{"conv_stem": true, "loss": "cross_entropy", "warmup_steps": 730}
Rows from block 4 of a small image classifier, named by matrix and row number. Rows with one number belong to one neuron. Each number is 128 + 32 x the weight over its row's rms, rounded and kept within 0 to 255. All counts start at 0. Numbers have three digits each.
After each neuron's rows are labels from the 100 images, of 14976, where the neuron reaches its largest size: "strongest on" is what is common among them. Only what is clearly more common there than usual is listed. The data: photos of plants, animals and fungi (iNaturalist). In brackets: how many of the 100, against the usual share in percent.
# gate: MLP gate (model.blocks.4.mlp.gate.weight, 1152x384), inputs 0-191
# fc1: MLP up (model.blocks.4.mlp.fc1.weight, 1152x384), inputs 0-191
# fc2: MLP down (model.blocks.4.mlp.fc2.weight, 384x1152, transposed), outputs 0-191

gate.500:109097133126024112134168132139079100134107089142156179153070080098104105187096112107108099109097111100114148128104105181139123057147088074106169136158179131133109127153131146147142152147120128165111082085120116135104156163121125149154118120083161135110125171138160136163154086123120155116126084061106112065095070157121108108117121055099082096111145111186113026091160159175130191099103167105111142085146069081108098144179150181152164145137140111168113111132081139168149107166051154148105147112111095173168097108145181120102124085085117088132104168125123100145137087095172163093
fc1.500:069079129142111126129117112135117095160147092157141081155058141113088089114095070132129050082073142085139131108089142085094125148107147165157168147110122171180124166188125147124104107103070126116138173105102131095123166190143083123171112158109151111109109140129187123088139125144113101137160164150144135120168126146119150136159109062136123122138163059163154132132143176114181150102173138120180121098161084102121126177135147206155172126101203039152158121142085128137152151123077145139051138149140176153128085129145118087088164160151164119163165105126111144116102130121159134107
fc2.500:195175104107150135131147211142108079128105094130188107118132101183079155146107155145173134132178147101114127159096150130099171170095168156110088093095100152066135030139123076110153113128120161133111110094146120127101184105099183163145128176096131159088116080133142110102104103117107146156152135118144116140157179133108170096101177128120145119131147152133106132159118107175083075124118134171151166113090151182185084155157158137173138136179128092127098142118136060101107107168171198128122078107118127123075142083171081165039130118213155128162130139152130117134147161154119170117
strongest on: order Passeriformes (55 vs 24.9)

gate.264:158121156122105156147127083147135165071116141117121149091141186114113119160129153157132104148123152186130133108167142142129100136157110125128033105069165090133129145165142128124146120142091107110178054163112127165168126133096106082120103132117129181163127087101129091140111164105077155148079108062065134119130089115135087148087104101106138132084118071154158117137067141135152188082140152169204128148139152116106143085113137081140119132157094105132165158169167133133130090124134163157133121142231143149096125135161096158145119125159125134108106143126163132106132161101132051118
fc1.264:149100172131119108154088182154170176102090153085091138112106128111137130102153141157149142100141117125110103062167140138101127117151133143141077109098124151128124165192114099096122138169080187139159126148092057206165123094139093100151108170132138124172114072117155099183098169112129117092108131010114142169104111140160086145112120134075140126115114105089161149154108118115151122149110152177179098109077186123110137150118122053065137186128117107157128146140177124129106102161156158135135135141120120134095111131122087181091092097162118104111135108077114114129180139152148109136
fc2.264:094133129142172122087121090137121181158125137136136187119130138138152132176140115133166135156132150139093143160129172180104156127136151141178138105102140149102103039157099147142153125125145109167166127142077139146111110131147168098131122110125155146110139117140141114145146165121122162168129182112141179126113138124137110086123166139168153141150179142172154182119139183081094112122163154105161207134170172136134167090102170131173055210217138135127177172115181148129183084157139127137143114141073198102049112109110171130157142142221162134058109168123109105128115125140152148144
strongest on: class Aves (99 vs 55); phylum Chordata (99 vs 60.8); order: Anseriformes (26 vs 5.5); family: Anatidae (26 vs 5.5)

gate.531:140104128122119226128121160134130146080142130128158189170079147132112108150086152139124066065134155106141131132158202112139192105113151118124122159151090124144094136076173069117161128157107094109133136104123135165148118140147108083062137139202139156150113129188104167139117207129092143124107167086187143168154068159102051166141099116092133144174132124180147110141159113147183160100159166160133137092136124109116123054164133127113071139160107159096127107143183146051191149145126153149112130090210190131160136101130096148173171088090139116112066170119103171107135130095140169099
fc1.531:152114153076110173141153128109102102033066132118148101102206143164085089127104097127118145132111096107127118114073133131140126157133174149090139113092112111109137169161123147178144164131130091107123096138180160131138124185076114133128164129139100118144192170149106119130140133085119101114214186164160090069120124101123116140218179140154139143122156115086152111177166125159130170143139134088161161139192062154123112066138161144184124165141098101086185093159124109164198182102140084126130220137132109184158169137203135135145101090092140142179115164090115118130147134144107088135
fc2.531:145118177118144171113140199070172078123171151141097132184114086143160082129134108159158104114105163094114103076130168083075160145141159146167135154078111139136050236152116105118136078084150122148150172115108112166090113162166183093172117080114189140141085156134126133138123121143087136030170170088129113119129084120123096105184091128056131149115128060139139155100146100126137122094128106111155160127124157121103124183121156112164118092153145111087132065127106137136043167152137107160112088171172121135131158117092148122130121103085137124176106101145105125163118124156110108078
strongest on: kingdom Plantae (40 vs 7.3); phylum Tracheophyta (40 vs 7.3); class Magnoliopsida (28 vs 5.6)

gate.703:124109118151238180146095154150125160144114125183129143117143123121081091120037119182125225095176143079132156102090135167111097170118167133116146123193118164157159130125142107133079043142117102094130130137131103122157103119091092078116113144112129123185074106111149175115070171115144155133067077104166141098140162142135183146194149122107191119126198164114183126180137128127117138216092136132153093151095121119128105112156123125168117115082156172128089100134123131120160132097126097119139087096063150132165138098094168085073088129151119130082070105159055139162144127118139104136
fc1.703:116105027144137146136127156080127155139154098152154121119111128134118134091099161118127105110150112143138093076121150137144089169045168154207039122133165153181161116119123110073147123119132130189169131128123091119098148193139148109108152141111132151108126138078057109088152112111132157118121088095131120176144128121135159146121152138114140153145163081118090168160150084089148112110110126118128127112149088101152088109107150160162180123107111086185133137164130125144181129137112134103087140129146167144140126107113130133116216080186072114114057111090153117148171161107184147159
fc2.703:132125111158119103106141158182076110152098155171116166144123137139130128152124176118117121114048090110166118123129147107103117161122186146090165139108171097119104140106133089152120155053151118139114071153129110130113101179091125155135072177135144131166163132185117072147159097112130119119198191176091118086103126154145159128161102080137151113138098114081105142102097110081154104148095109128133103119141135090110130152112184119123162140129135124127113086149103109115120168073067159139129070181173139083113074115144050117122118110100128097142125069107180126093064138079141114177
strongest on: phylum Arthropoda (67 vs 30.9); class Insecta (61 vs 29.2)

gate.468:108111064104126132133181107169168158104143098174145168123096151098121112120109127191139103062091089155125168168107185122149118062154170147115116138120090164086104137119180100118181125090130131158144090117122093102133113136115043084083145087181181096151123151115148166105091115126165125133152124087170130166130137154106072083127065166106138151087122136099138124153120180135107169110126169094130209099183152190119113130104124150113129154139183147109132090172127134098146165176082169105126123087165178141125177116126120150079192169101104128108069145098121204109158136153206154161
fc1.468:145079137133145193132124041094019167125118132125153110129153126060116154123148137121131159174117146110170118102161076135142135061035120132161074201148118126120059142175111116111129112136134127179146112107135111119094161152131145169152069189144190104088227093155134110181174102121126086090082080191079147098144110111155140075097123166102122162163160095161160142065120205062131097114163133166105115163145117097178103163175160124108116118156072121120156149114157152208125135109166159134131097109084054107152058133124139155072193126117123106175119069133071147121151106153167118146
fc2.468:069079147151074117129096113153135141140142102144159157087162160126095127120135112135148130118137094118158213122140109117201112071115124116115110093113132069110105085099098184149097167128179146164145128118140123095175119108213144123104115077122149159149097137179114146106185112181131154149133125133132098100132195171107099087111124135114144114135177140092145160140145092096152097201136052136143142161166081118200057170112142097098097123120101154117149135099175102049134199135116096176157074158105118132109148178175147140150083074203115177132065164075120127094120171172112179125
strongest on: order Lepidoptera (33 vs 13.7)

gate.71:126177111154076108147147132131225120126103126179136140161105135125155102155179100155147172131134061085129092141138167138132120160143086123084166131149097134135123118130103161134165098119154162147182169142187138140136157135127106142131101138119154103139144179149099087152089142172090153145141090108141139107095088136112120105095129064097082119205124146142089119121107102119125169156118116138135058229085178116090216112079135137143159128111137110095187104154172069136072074123138123163083141173117255092063154113080105135163068100087115141127123171126082155114115153095174080124
fc1.71:149172158134121123165116188111217133106109151152182132131049127161153059125111121214149095162093097115130110106122157105151109135140072136158131121134150170147118189147122137141082107107114137151151109183132169136123130153103109128169147153114127127159134099154125125131080148123157120098119127126151132117197146168113119143093152099079133121150065109182095088164111137167108062141134203071133083151115144192182196141166147080152109108114145111148109136125197085144139087106099159119112085192149121169065132131163120163172107160133128141051108132165130099189084112115115100124
fc2.71:118143125186117115095142128158065138067134108120168096143178143145094071129122169110089200062146126142141183114127116192134166087151206134143086095161106111102224075171146146156136091160104092140139128145167111090106103162133171137084116191143151068110094088066123122128107126111130112149121148113084138162121153108150148114110139113088110139152221118118152122111110090116127090089085132080117130035125114119125166082123136138127138127170103218085222181120139101137132164128109128121112110121115183132147183141123189126085079105158172082164129148099124088114196100140109175121
strongest on: kingdom Plantae (53 vs 7.3); phylum Tracheophyta (53 vs 7.3); class Magnoliopsida (40 vs 5.6)

gate.751:124078127134080088114232190142221157154104093105074138106166160126107125162143110135137117115129090189086130174103143137109130142089126150086075066145109087184124088153117114153130129128091104132128147127132140114153164121095146077153134155102126091088135152112130100073098100131172093125098137093158074126177132150098144165160090170133144150176144140126151104139095107086108169158111119100110101151113122108057120137099121139100149133127180090098088147088087117158156083085062095125093144100154134135128088131130080087197086155121177130186117206102126096134117119097170106103
fc1.751:156121106129133113173114164131185176141116185102139196152136134143148078090100140146090187179158138114167138108078120162093119179046170106129162106170146108161062051182146170140114166131103147151116171119134137155105121119158156119146117105122124144143156127075112135147158119128147085153036197102104123140181134140129093144140111191103162134193235144144235122142143119084115060123090147119151110160148100113137156140146157082123135133114121073155106144108117119149141118084121153102141130098121137063110064141108151161147140146141090178172120058129183052143131113122158147124
fc2.751:139101134158136149132133142129067109119120109110135051157140095109189119139178102080178126183133095178137146123199205134100111132147112101120098145156150157075041184077148082068137111197110071144141154099132168115157112129103178139093155155081128166207104074116115086122106091117131119174161122144159113112123161132090134109130090153171139129108109120100135163107158111162137110075127136148156100141138168117165074158106104077064130114156110172114169113187142132096160184220116117155086141110120085122159188140139158148137185137099134140096085074134121075088101129145120145144
strongest on: order Passeriformes (54 vs 24.9)

gate.479:080159229136104132147072114148137103086121148127086176130149126068122062074105068109059119104136111148117139146120153147098139139168151133125083138170111133105151116137135160114133248119159110156041135122166169120096102094126079112126107131105129143165122118058111097158193084111186113134134127121152102106088104114113079135118112110082055181125148147073085184070124106118126157135118140160163106181091131074117171124127107139166139089128097102113077192141123107150164143122088120134140138142135127069094187174136119184141126095163078061061137092125154147199089155081164104127
fc1.479:100086079138124130146145148121086087196097106147115066112178117079126137138154190111182161117158174122129147137136097095177143156109112255116192188112168090167119103144139133119147001088121186100164120174153182182148142185090146169090173141096104140121101101136143147110135125174076160112102110129170127150123135117107166180132132094176126094148128146166125097162153193164122144138141119104142140122158152178142134122141083153094134163161205126147080108180146111143106166087132099148085110126084118136200136096079099094166091076131149178138119123146126018129141117138108164170
fc2.479:167150196171073155167091127063142143102148100163126141137152095118116149162162134134114144117093133094138137145055149148138120147097169049106162142145112089104089062117091076163138120105092142136105114119102124102097117073179131114126104099171125141115131082126126076104163081108095101117168142111120040128122088083189153113121118080099052097173129074171174090066064166180155060172151127144078133130155152138170181162120101167144150148166088118061131119159092099149146116132139118144106112173111115146120155167088123114162157082107149116080158141131092150088088138117120143146
strongest on: class Arachnida (28 vs 1.2); order Araneae (27 vs 1.1)

gate.155:157128160143109162172140123107102096161121102139142142155139122098164167146131151187085133091167198136136115144113146190152130123134132176114139186085086074118137116219105108087198084143130140155151065131105144139177162154130112137175115158157111155147076141158109178132178105103157116042174111124108073170130143089141139143130185138168164131174178136137146186135113102105130118136133124158134168144137193197102130124129121092131149175106098094152104087123135143113076150094208045138136133196174122175113122156173150121146150141106127131078098178116180164095123122176088045142
fc1.155:077104138090161145090162151122162120071157096189109170091120139098084142184145063146173150117086075106138114073120091078101120107109159076104125053163081130097140102071150136056094187119106127115167139104104120132050106070151091081094098112121123144093129174071151106060137125144142112134124136177087151084107107153155095143159153138107094110128109099134090128094111152065079127179086134092104102138060105097102087111085176144130121171144212130126104097142161138166146123181141135162108120064101149156099162133136093097163159101106158145158120125166107136120124135129145199095
fc2.155:142074153142096114095148143082180166121135165137109140110093126114094126094144118113138108178182134093122147130124122124197129125114146193127102140089089127128181101090141112126100115129138084111114090090158157133126198141176132154147098128092147118176073152138137113111160137121095120118125096139118146136176110134087127130113102130127138139096114159107175091131087119167135083092087147195093197116137124171172108101171098085070114139042104120123083116139115141073123083171128108178070151102144131142125102116124179090099152148101129132103191060077129087137093080075160195095
strongest on: class Insecta (72 vs 29.2); order Lepidoptera (60 vs 13.7); text has "moth" (30 vs 2.2)

gate.354:112132106105147116074118041094096120142087122111072099102171141112109099158084146145144101151146147168163139145200147089172149130126129170087108172156130102119105122135140097117107105174146110109106122088105131118118158096163148054134121148071125128165093111213093171145090139134161138157148107076142129147194162139154134134166167129149097121137088119126131116146063146103137075159117190130155089100136081166098111171067125127110144115097150141163157162091164084106188120118088197147144143111205135103132158138110137087111111110207103126113137095156115166176093154126117163138
fc1.354:099070163134153155177115151149119155073160105106165133119103117123155129061140227126048106098112106151108119102070171152151111100210125082119144119138181136127146097094101137179127175086089124203154085158211134188147100204057125141162072145134149055108129146141140130115117102095155118090093130188120105138083166161118111134103101177128163152133122090160118124134122144150132175094149112156051168150117150140147152121133095079112160115132159171078142106155098207110121115104147151116119149120064136109150122091112136195149141160083132130141136178125097090093207156096173150082
fc2.354:079125144148133117171144123121231146142097118127082119112138138107093099145096119155100103146110127145125167120109120097097094140114129187115120106133160086136183037119132145095157128083073105089113167099150100103141016163135157093131135161130109094116130109127123149130105121103144120107148130157114115100125156132153105137109159132115188143128120043140153159100109128089133099082144160145120129113133096197118133142077175153118196148097075149147134128073116146117097117131092165093175087167162138200167141144115054125155134106116122129111157158082202153130068123113149157153
strongest on: phylum Arthropoda (90 vs 30.9); class Insecta (89 vs 29.2); order Coleoptera (38 vs 3.2)

gate.761:170135141098161109100149149115098095145159145180090113150098123129085106132095095135131180142131188139155160148164180117136132108106177192140096109096074119144121190081092099117036025082101097121045179119128083122099119137141099103154124120146160104119104135161109147099127093094209155121118107084085135132146108134172135141155165135187098089102102076099099111120115110155130163088128128127124159112080132091122111204118158210152150177138084144187104125121148096116211159077195174118110103095176147117144099088117094098094179134176082133149138110154142123158122135113102115141
fc1.761:121220145128155089111119133166119095149124164143086177165123125083122186128091120173157121125081125071118176118104153113127084138159152181129157107119130130116120124060109089108090080099116145128098130114151133099143090089091164069044156076190086085141091162181081095084110160103220074144110090076153151103172126133217106135136121080168154122064060097106124147106078154140103143160111180139141161103092167133074096120125183218115111154111096140103144051103111132101180142165128192123163111113132075101108100124117107117078131085152094136092142087128163144160107163121183143213
fc2.761:098221146143093135130127133094037140141164121129221125126114164117118147097178154149115122145135110095129055130102139120144114152106097085134130120093127093155100060111168096124129148202129115161152096152091141116140177150104085171100084132091126090119148124152163121172115172141097099105157129155169134131151215081150207103141079131107169159108064091159096084153153049155161116100057145123132171124125085155158162084079143098176097109145153135088104137163104108100123138151140140118099110143154092119093149103214161078090132178147133103136129080133093182086111149180122127079
strongest on: class Insecta (89 vs 29.2); phylum Arthropoda (89 vs 30.9); family: Nymphalidae (36 vs 4.6)

gate.558:101120126080126151104134118131055122152158152165117121133102158053145111159122167123125109123106114114119143095167109138153115146082134127198113140183136107138122144127127180104140110125095139105115142127097108130134124123122115147154148165175170126121127118076114105168153111097105099113111156126140134176131170116093103120081146133101155111102140109159091108072137116157115114164107126172164126123111149108165170179136145075083161078063114129168170052107155153061076123075096086178118191134084062085075144146171151121115092126124162093092158132076144050123131137079155151160
fc1.558:134092142066140113112174191113121111161143200102152076141111107139116143143162084116154161112156130093216082110173151116126158118163098053171097179143107092153109146082109225073117121114109107182149158167125130130163156101106137127194163077115142121120115122154162200083099067159157131076148184136142140163125124103172086162113155120118129134129074128171135143133089143134080160069126146128106104124093140169163070139128158102148142133189129160090154107145126150155151092081139099119143088131147180100077121083127140088147133109126066151157148130076112159148098146101069118154
fc2.558:159122152166123131146130129159141173130128091091146124100164126149109164109136135094060080171147178165116079174140097115090108084141219150161074091091117142067127062172122095175070091144096110175122097144137170109097138073143104100175134167119140141092079101169099142115131114095156165197068141121109108111103131078136118111111181157154111211132171133140114125189121106105099206109112140126106097148115104071141137136129108111100194181193122047140105111093130133176143126120115177128140119161155148088134171090072153091135065117137082188077174187073122156116159118115169203125
strongest on: class Aves (95 vs 55); order Charadriiformes (38 vs 7.6)

gate.245:123171149128121119168111193147126055081116168179175130104086160106090106154143136157133097117101121075159109135171122180113123080163107072161132200143124138081114119162120152105164134134165107114169190120159082063188138110107077171129139127159184108156058183134109127136117133142061085132133116134149129106145098118106128125114211119159094115167146081180135100130180129111155123069150079126146146139141128142100218108192216169154132135087157097136138135128126138178121159161151109158107176196089176075129141158083141131130213117153178102086097189148120076169114102111119153172
fc1.245:170125144098109091159145163173145165185146145115140160124175111140132098114189129136085173175185097168107083134117133133157074144140097144161160117094124070180112173116139132208057113122110109127151146146159101155119153095155149134113132106105123097096192078147115097111079115181141173099095085089130105119115140123198096173122108168114139122138114145106106155115077071141099084129147110100124107159160147097159163070098137117153108101165144083144167137161127094088070084078117107097146112146125109135107103115135133150138134124140071149175139120074106161131076080134133072162
fc2.245:079148157179138140151111147162096139182100138142144102104130123122070127165083139167145192149082117170134107151191128123109155138124131092127070110185124190152123144117158119158157096140121137141139135127086114086123051141133144075080101131132107053146138117120160134144097183092146167118141163107104073115088078155146137148127155139115095108098153172068122125147154076172157134136163172125149080099149123052066115070164101071127170135199162163164128111094147127115109214127099122134150156061113139122082113197141135083161114144061089117108152131126100139173145128165146067081
strongest on: order Passeriformes (55 vs 24.9)

gate.230:127148103168098140123109101060123122155089187137166094112144116144151152196090108146123164084158137106153151130180096165126103134105140132116184114166149165022115148050140149081122146117149139114106100084149167151114126118062088140161101121175103116131139151135099105148156146091137153181188129162145145066137175110126135122120113151131035109128112140201137162123075113127141151113093167129113129137157130159148158152170128121134137176161159105102124102123087139100073129097122119152117074145141133115124175124128127098189128135090049131194162085062100138125113100104098131097
fc1.230:178172163153044144150126137150190119077065159151197155118064133114083123110153096116174108158156112155157041139092097161097062086129164089115105117121139125099120112155162144131119174114119146150117122110098047167134119080118131152141114114059056127103175113126107119153139212082112114162113158114128118146163083142068110119154160080069139106147096125101113134188134112095097089093084150136096095127139110135161104178180144154119106153177091122112167155089089112117102181117133088123130132127119133123132118085111077181030159183073113085114138135117077181144135156159088119127
fc2.230:113057136115145138079159099093132123108219118142154144177153084127196098079132102119123083124165133114130114153157165140079078153220172138148149146152080115109129158126130142082119165127133137152060091140154168093096170122103136112096119102103117169171202062128134143118167114146189079124127120120073087114092118105122131105130132094123107123122108117102084143095163122130123056134159140115134123110144081023146104161128117075032098140026133147115095143145090161110105145134213107141106104124133166128119164076123140181062130122128111141130090085184147087154144150128099085111
strongest on: order Passeriformes (54 vs 24.9)

gate.51:161102084110119115040086143191115141135115139093155110103136119142152085171066108118128179162128157143094085135111154140163123124099162133135155146057140135142156194122163139097119063159135139202141097149155121163178129203129097146141143136130143117150129157089062124087111144131109089117118145142084088117199139199088090146081129140178143162110101165110141164075145122068072111193105090071066177129161099152088093107128155154090102160143111098135120101167147116141156157090125123121142122140068113098157146093134127175142080149139103126122163138166093118117097151115140096106
fc1.51:133133117116126145045126057087094187134136193118109141141118071136156131111126152108072116155165157155129184111112139130115110108058152173164170140120070133140088135119121125140128101135130108189109139151213105144130074079154088140147164142184172044118146151065091150111117110123175111128160169104154092132065106139169101117083153173136148160112140149058124149089114155081152133082164126100117125120073101118082123106136090118166076134105123055166107089121117120197143154083173118167143149165096104176125128119116165156124150141121103126110195095167140121145141214120134066107
fc2.51:143089137186125126174104156143123154141118175135147175132141076140056099146115111218070165146072141163122144100105075175080146159114107146124102152134162139107048202108161088130185157158158179144123144193106141063102153138123125114161170140167138131118098088188147119159093155119123173121206112151138171095120074122102120129147137080202167176158113123163164151128137160091110054163131088176101110127136156183132147148101158128109146162156167068148143113142127162131160144160147153112136161145110133122156143123171158103118114107169125107132145118093125103159111102102132139118
strongest on: order Lepidoptera (34 vs 13.7)

gate.611:149119085130160091099071121089164135163163150152158107135175139153151115117148071214203132066111186120111131112071125175121130195130100108154158104140152106099098117122159152105104100187073098108135128114135145099121113109144180124130074181146174119103123129081146175171145114159146130201075145172132125158212185114118098171152115148124182164135158108183195119091129080121115115169184084140152164153148115133153158122089091110093103093130099114138104141124104108170115071121097179138136168085109126157144152105133151084136144121106104124138173102141056143172108062093140111123
fc1.611:127164170140087161132166082174076117088110168147139200120140129078131114135154211091072129140133109113109095092180139083169120117108121092097138128129126065182098119151130087146139104097187141087134120147118146190147181139096106125071120112155141096177116032120130135097136172107122186074150116070132135199099102158121115120098142109091053103122064095111134165124103103181131143113120164137127066080084159052073134139190098188157177161101098160121117134100172077161101138103076064146127084164134129095103124123122157130106107159142124130125119117122127150128171173169118141111
fc2.611:126130100179161109116171148063156107122193138173121134137130115088114157112066079206091133091127170098110121124097113074152108105149171166149177129112092099091112107091142124014134083138169122170095146149113123069108087169133161073092038125117118152184057135136064131122164103117094073135134072146141113136172132139081160126189116122183114093146156112110148119115134109079094087087104114115112144115108095152144100180153098112107152121110160083066082132117127176132128141091177095085112102146139182103130132179148148239111079084171075099136091119145164164144125144150094063129
strongest on: order Passeriformes (56 vs 24.9)

gate.666:094168100102176115137155113148174169105037116123127093165137095163116147096092120179116135161136126144125098135143135154133103130127158118116086174148103156128137142131090112149105099091135081104122170116111151119139141158166151114135159114125072127104123157106143107140062122084170130120134125065129105145150163050170113140142101196121111096143056107088183125097118135113174128094107143124128157132174123154120192164141093132098192139059114114152113097135120128141130205093104166132124157160122118170112145107124164135070139145203083104131196119100142170129081152091135154118
fc1.666:107088109171128129174110191160098118147100113160142136071138126182145094096160139108124096108124149160086140118105129070177174203111140161152170159054117146101164098123158154092125158072104109145111110128133127118111113119082182139073082135101113128137183106085067120124131167149153048201127108129182104142112084152132137101223080200191053116151142164191075150123151188136189091116139208102114155088130157157136096108138105192126053117113130164146153089162129105083131091118112176078065084158104176091110123126122105191124128139118113182110128116099172113125140138127137096136
fc2.666:173181166111120088133080154131120180153173134102152105142087150106094121171069172150107132092146116183164086139119130092100098162075081107142165133114166114124177095142128118127113126136132153132141130110136129119118069137127144096140115148175114116115084205090097081164152092129117111079151096109116163142082158152163082135129121132168152131136141137139146145140136098119126167120136138131110217191121085177122151120168160109146090139131151174126119060111143078127198125153155170104110105094069160127109125113133130090171209160126140183141155118031123100150086177120148148127
strongest on: class Aves (97 vs 55); order Passeriformes (76 vs 24.9)

gate.324:169140098147188106118105089092098102123158145147097136089117124128118124172133115104121157177114198138091155101179088159093114128180155137043100124137078089144129096096136129137157098091133128155108150111095116130129076094135186056121095171111153167147135112149153182160091124116147142108094156156172158056060093148194114108141142118094147133128094111173145104076069130111095111148111130156158102138149119137124108115140155139145200093110077133137141136092129124094196133073121194097150112133126140118149152087158118172058115142207097112096101105183144150119137182136132130114
fc1.324:178091133158184178121093135118165164173116147141162107107097108142181167090187131117130101110093165093093154148122161128148109118163069062149186140117134108115144138135114112124165114083112192116148077134128085154120116120126126150228137134120151162106100118121191124148131108125165103083128116151165150192111125096119181141128083130171200096121101139123179114096159127109120121145134109086090124170089108219160166141113108069121121076136164090110127149069105196165170167128144139144122118076005151111108076101114119113166107142079155136157194125162129099068148138117135121099
fc2.324:119116144140103110104165131159173190143058156086114082066169164173133139138103122135096143092157161103142139143106081174149115099153144122161139108140130124110146102155140134176104145151134121039125134084138150136167115124152176072070148064111116202142123137109152116141134151088052133069084159130149098068127155119127201236091107159127128180148117105120137138150099141153081069158158184120124114123119145137098144111104131183121157104143120066172131112073105151100103125152055153104135094155110178163156185104115161105133123136187122124146132155074170150167119135121078150212
strongest on: phylum Arthropoda (94 vs 30.9); class Insecta (91 vs 29.2); order Coleoptera (27 vs 3.2)

gate.255:157167060115150150084162163077153136152136117109140132142110177089126135166188108099149134111128123124194106111145149178088126118115113160165086142128120197070103118114139160113168157105124154122155118088163120150245117186167111128134098107177134100151100098163145082164148174111153127123152084160097135102123133199151165107124114093127123117140106156134137143125125069112168201130107060195105121218078156096112172119100136107123149128135151084116145133165144082140081112171110125150150166150100131111108166179121151159115147147069101193227091149148095178079099097098108139142
fc1.255:112157146128213151129102144113184179102151130143128125147110145128146127150115076164105112155110066110093126055109150105117147189140056170134110111130138136160110181102132136060102102100144169103189172169121111147067155127149132125109125160165153141160122120170112118115077128155112110102201093098135160113094151164115107186147174121085151132113130167122092140156129128097177117099131089112103136073113145125140141097143103044107089099136120151102156134115143094118155086153167120091142091146063129127122174120114153146123105130136104188181086049194065172100131150114090139086
fc2.255:121167154092158123080132132103107091143148127153117116109172137100184144060179148120132117130152142183140155139145143116125156070103104093101141088102107123120042072154075110155083090092165170069150133178117167133144136122122093126106118148115111036116152170096114115079117161099188152100076147129113140141136155183238150147144188134059100151159134095139115073153122113091153116084130189075092118108109087154135157128103079174163192167148086195139126109088119147127135158162099127135096094167114151182099115097164107163181083107097067148170059132070148115136120142153119164150
strongest on: class Insecta (66 vs 29.2); order Lepidoptera (61 vs 13.7)

gate.266:126146083190117138092188122153102079148099171187127133121153118120130128186153078153130144117176170139118134102115114079063156134112088127110166145113155105147102142131079193134082145103115131117116108095122122137098173096111120079115121108161083125167080090148165154128112171148171180158108076158190109085098138156062120154183118118145151133112105149090146158162144088119137129180117108134144123089089149071177161149181127137169163085111132170109064124141118128131169137098174092110153039118091119125124167116129185110069131208150148134155153079195109144150123126133103109093
fc1.266:144149166129214123098129120127128127118075095107081138082076092104088168133145160107128205179124158123105108136109127141094115111121119071117116122149123161121068118099125117128083078115162075143108161128101122119153093071169070092122102122108118131178076093113146140089108154144110134152095144078198144062098152159129176117136124104165199124147209175118193089119125139099134129173083170142146099128136168046094131125115114175095115106131143183140136141142125172114132156144148080143164157094163088154093129139104215125186109171065169116106146169063110163122081110114098124170
fc2.266:140086099109123065141105167141094141132176118082107094160102094173131055156126156064124185143162160130163151168174157107103096085160101114160183119178117129097137102157143187182180130104080138152121161108164104135176156112137103190134132096115132104114138136107151151172192124154129138146108128098162138148112220100157109175113177108155123179159121135076179120156115086131077150116227133115075132134139126195132109093159111104144095118123148107097172110108158124157143077176143113151112084079123173179107176140118170089143119088172112147143245125149124128137141079164083161182
strongest on: phylum Arthropoda (65 vs 30.9); class Insecta (63 vs 29.2)

gate.731:148106121097154129091182133096122110109112157110182122117098126167089089153054114089191141100102175182142139126121127110091089149111119164125109131129091067100135156079101141134103121165113088057125140175160152179131183139150091088175125159089070102144098161099091091146184160101143110101169093098095155117121143126143126128101131121145081121206149132119133139113087102153066181124103168107106104100118089124116117186101066118078116150137105137074118104121074115148141177050132103135061110091184152088142156122201136107188100115085159107156146122123102159086141137096087085120
fc1.731:130100126134096128144131076145135178191099128185095071115087101124105156117135152159174144150097098165135110135093065132106111097104112158123096084114119151090149189144146185133149147091117115145152073090106143118136179095050088128167134140086156129115126091125108144111134072122130108107074114087115166181099159129123143139107152128120119147112123155099090134109136097107168127056134063114140123142137100121168089128134138110137159120179123056161119151091112160205125019104111056178146130125163162143095094153135108078077154158124150100131137142133139146085127136165081154173
fc2.731:084081042106153080168100126079140151169129098138053165052143194100100159177089165111125192118135154121126156070081105177151139119128158141143153172112106130083151123114130119147114133108140155127162097121154141168142063094162133126104111119121068128099120101155097089102125115108158168177141125097119037134143114144072121104107135141146060058084176132165152114112113110116097160112106116097132116167136130137122123119111082154128079181116120130086093115107180155076169131081146116130150129122121159137124092110103058079148096132159205105159158120113186170125123127098114136122
strongest on: kingdom Plantae (32 vs 7.3); phylum Tracheophyta (32 vs 7.3); class Magnoliopsida (27 vs 5.6)

gate.114:113090128141129177098087088110115148111108170115169132130069141134142131161111109149105119077170182117118182163156117151139134063158161078081120102141127143152066118125152112093125112108092127165169082207129108099163181174106147153142144156156133210160168160148165169105116113122090092104147132159145111125143227121142145175094103133121195106159067108123094181087141098142077091133162156097112161131171101132160134104110131126119119154129212182099199117155057108139163151132071117106140122118125102201131144135132104154195137140153096035116147062135153137100140160185149100108
fc1.114:190218064133062170077095104088098134196120146155165126142102176088168108119148127101110122110075099141129108113163114143180111119147143118204073134121098160145108160112130113122152142145126060074112118133125073106073104159062097103153154117148133116160179082108115164102121105121135071116126174141177117106177056096141174128118112137139118128242092082116106136107055140135089115089151110065143205106131129103117209125116153140053087114180140088156160127168120154115145125138180159155125147180145135130151174093192131104112166146170166158115070087117091132110170145163120160144
fc2.114:189161130086093145113084100071184116096084141100079132097142104100106110120188122103115115154115176153122085114091077109134084178173143144162134139102109157125125085188184174106132146191161156050114186173140141118133078114126098114146124088120129102109145136170120131130103117145145157139099133107085157209153127102142134143172115101134081130121140118144136128148054163150103070154095152164143117154075117114118105136087124138076157105117122053209165105128135142146167123132083105081145127119160119165145116073142094143188133149205125092172114125063154140144154140122113182145
strongest on: phylum Arthropoda (64 vs 30.9)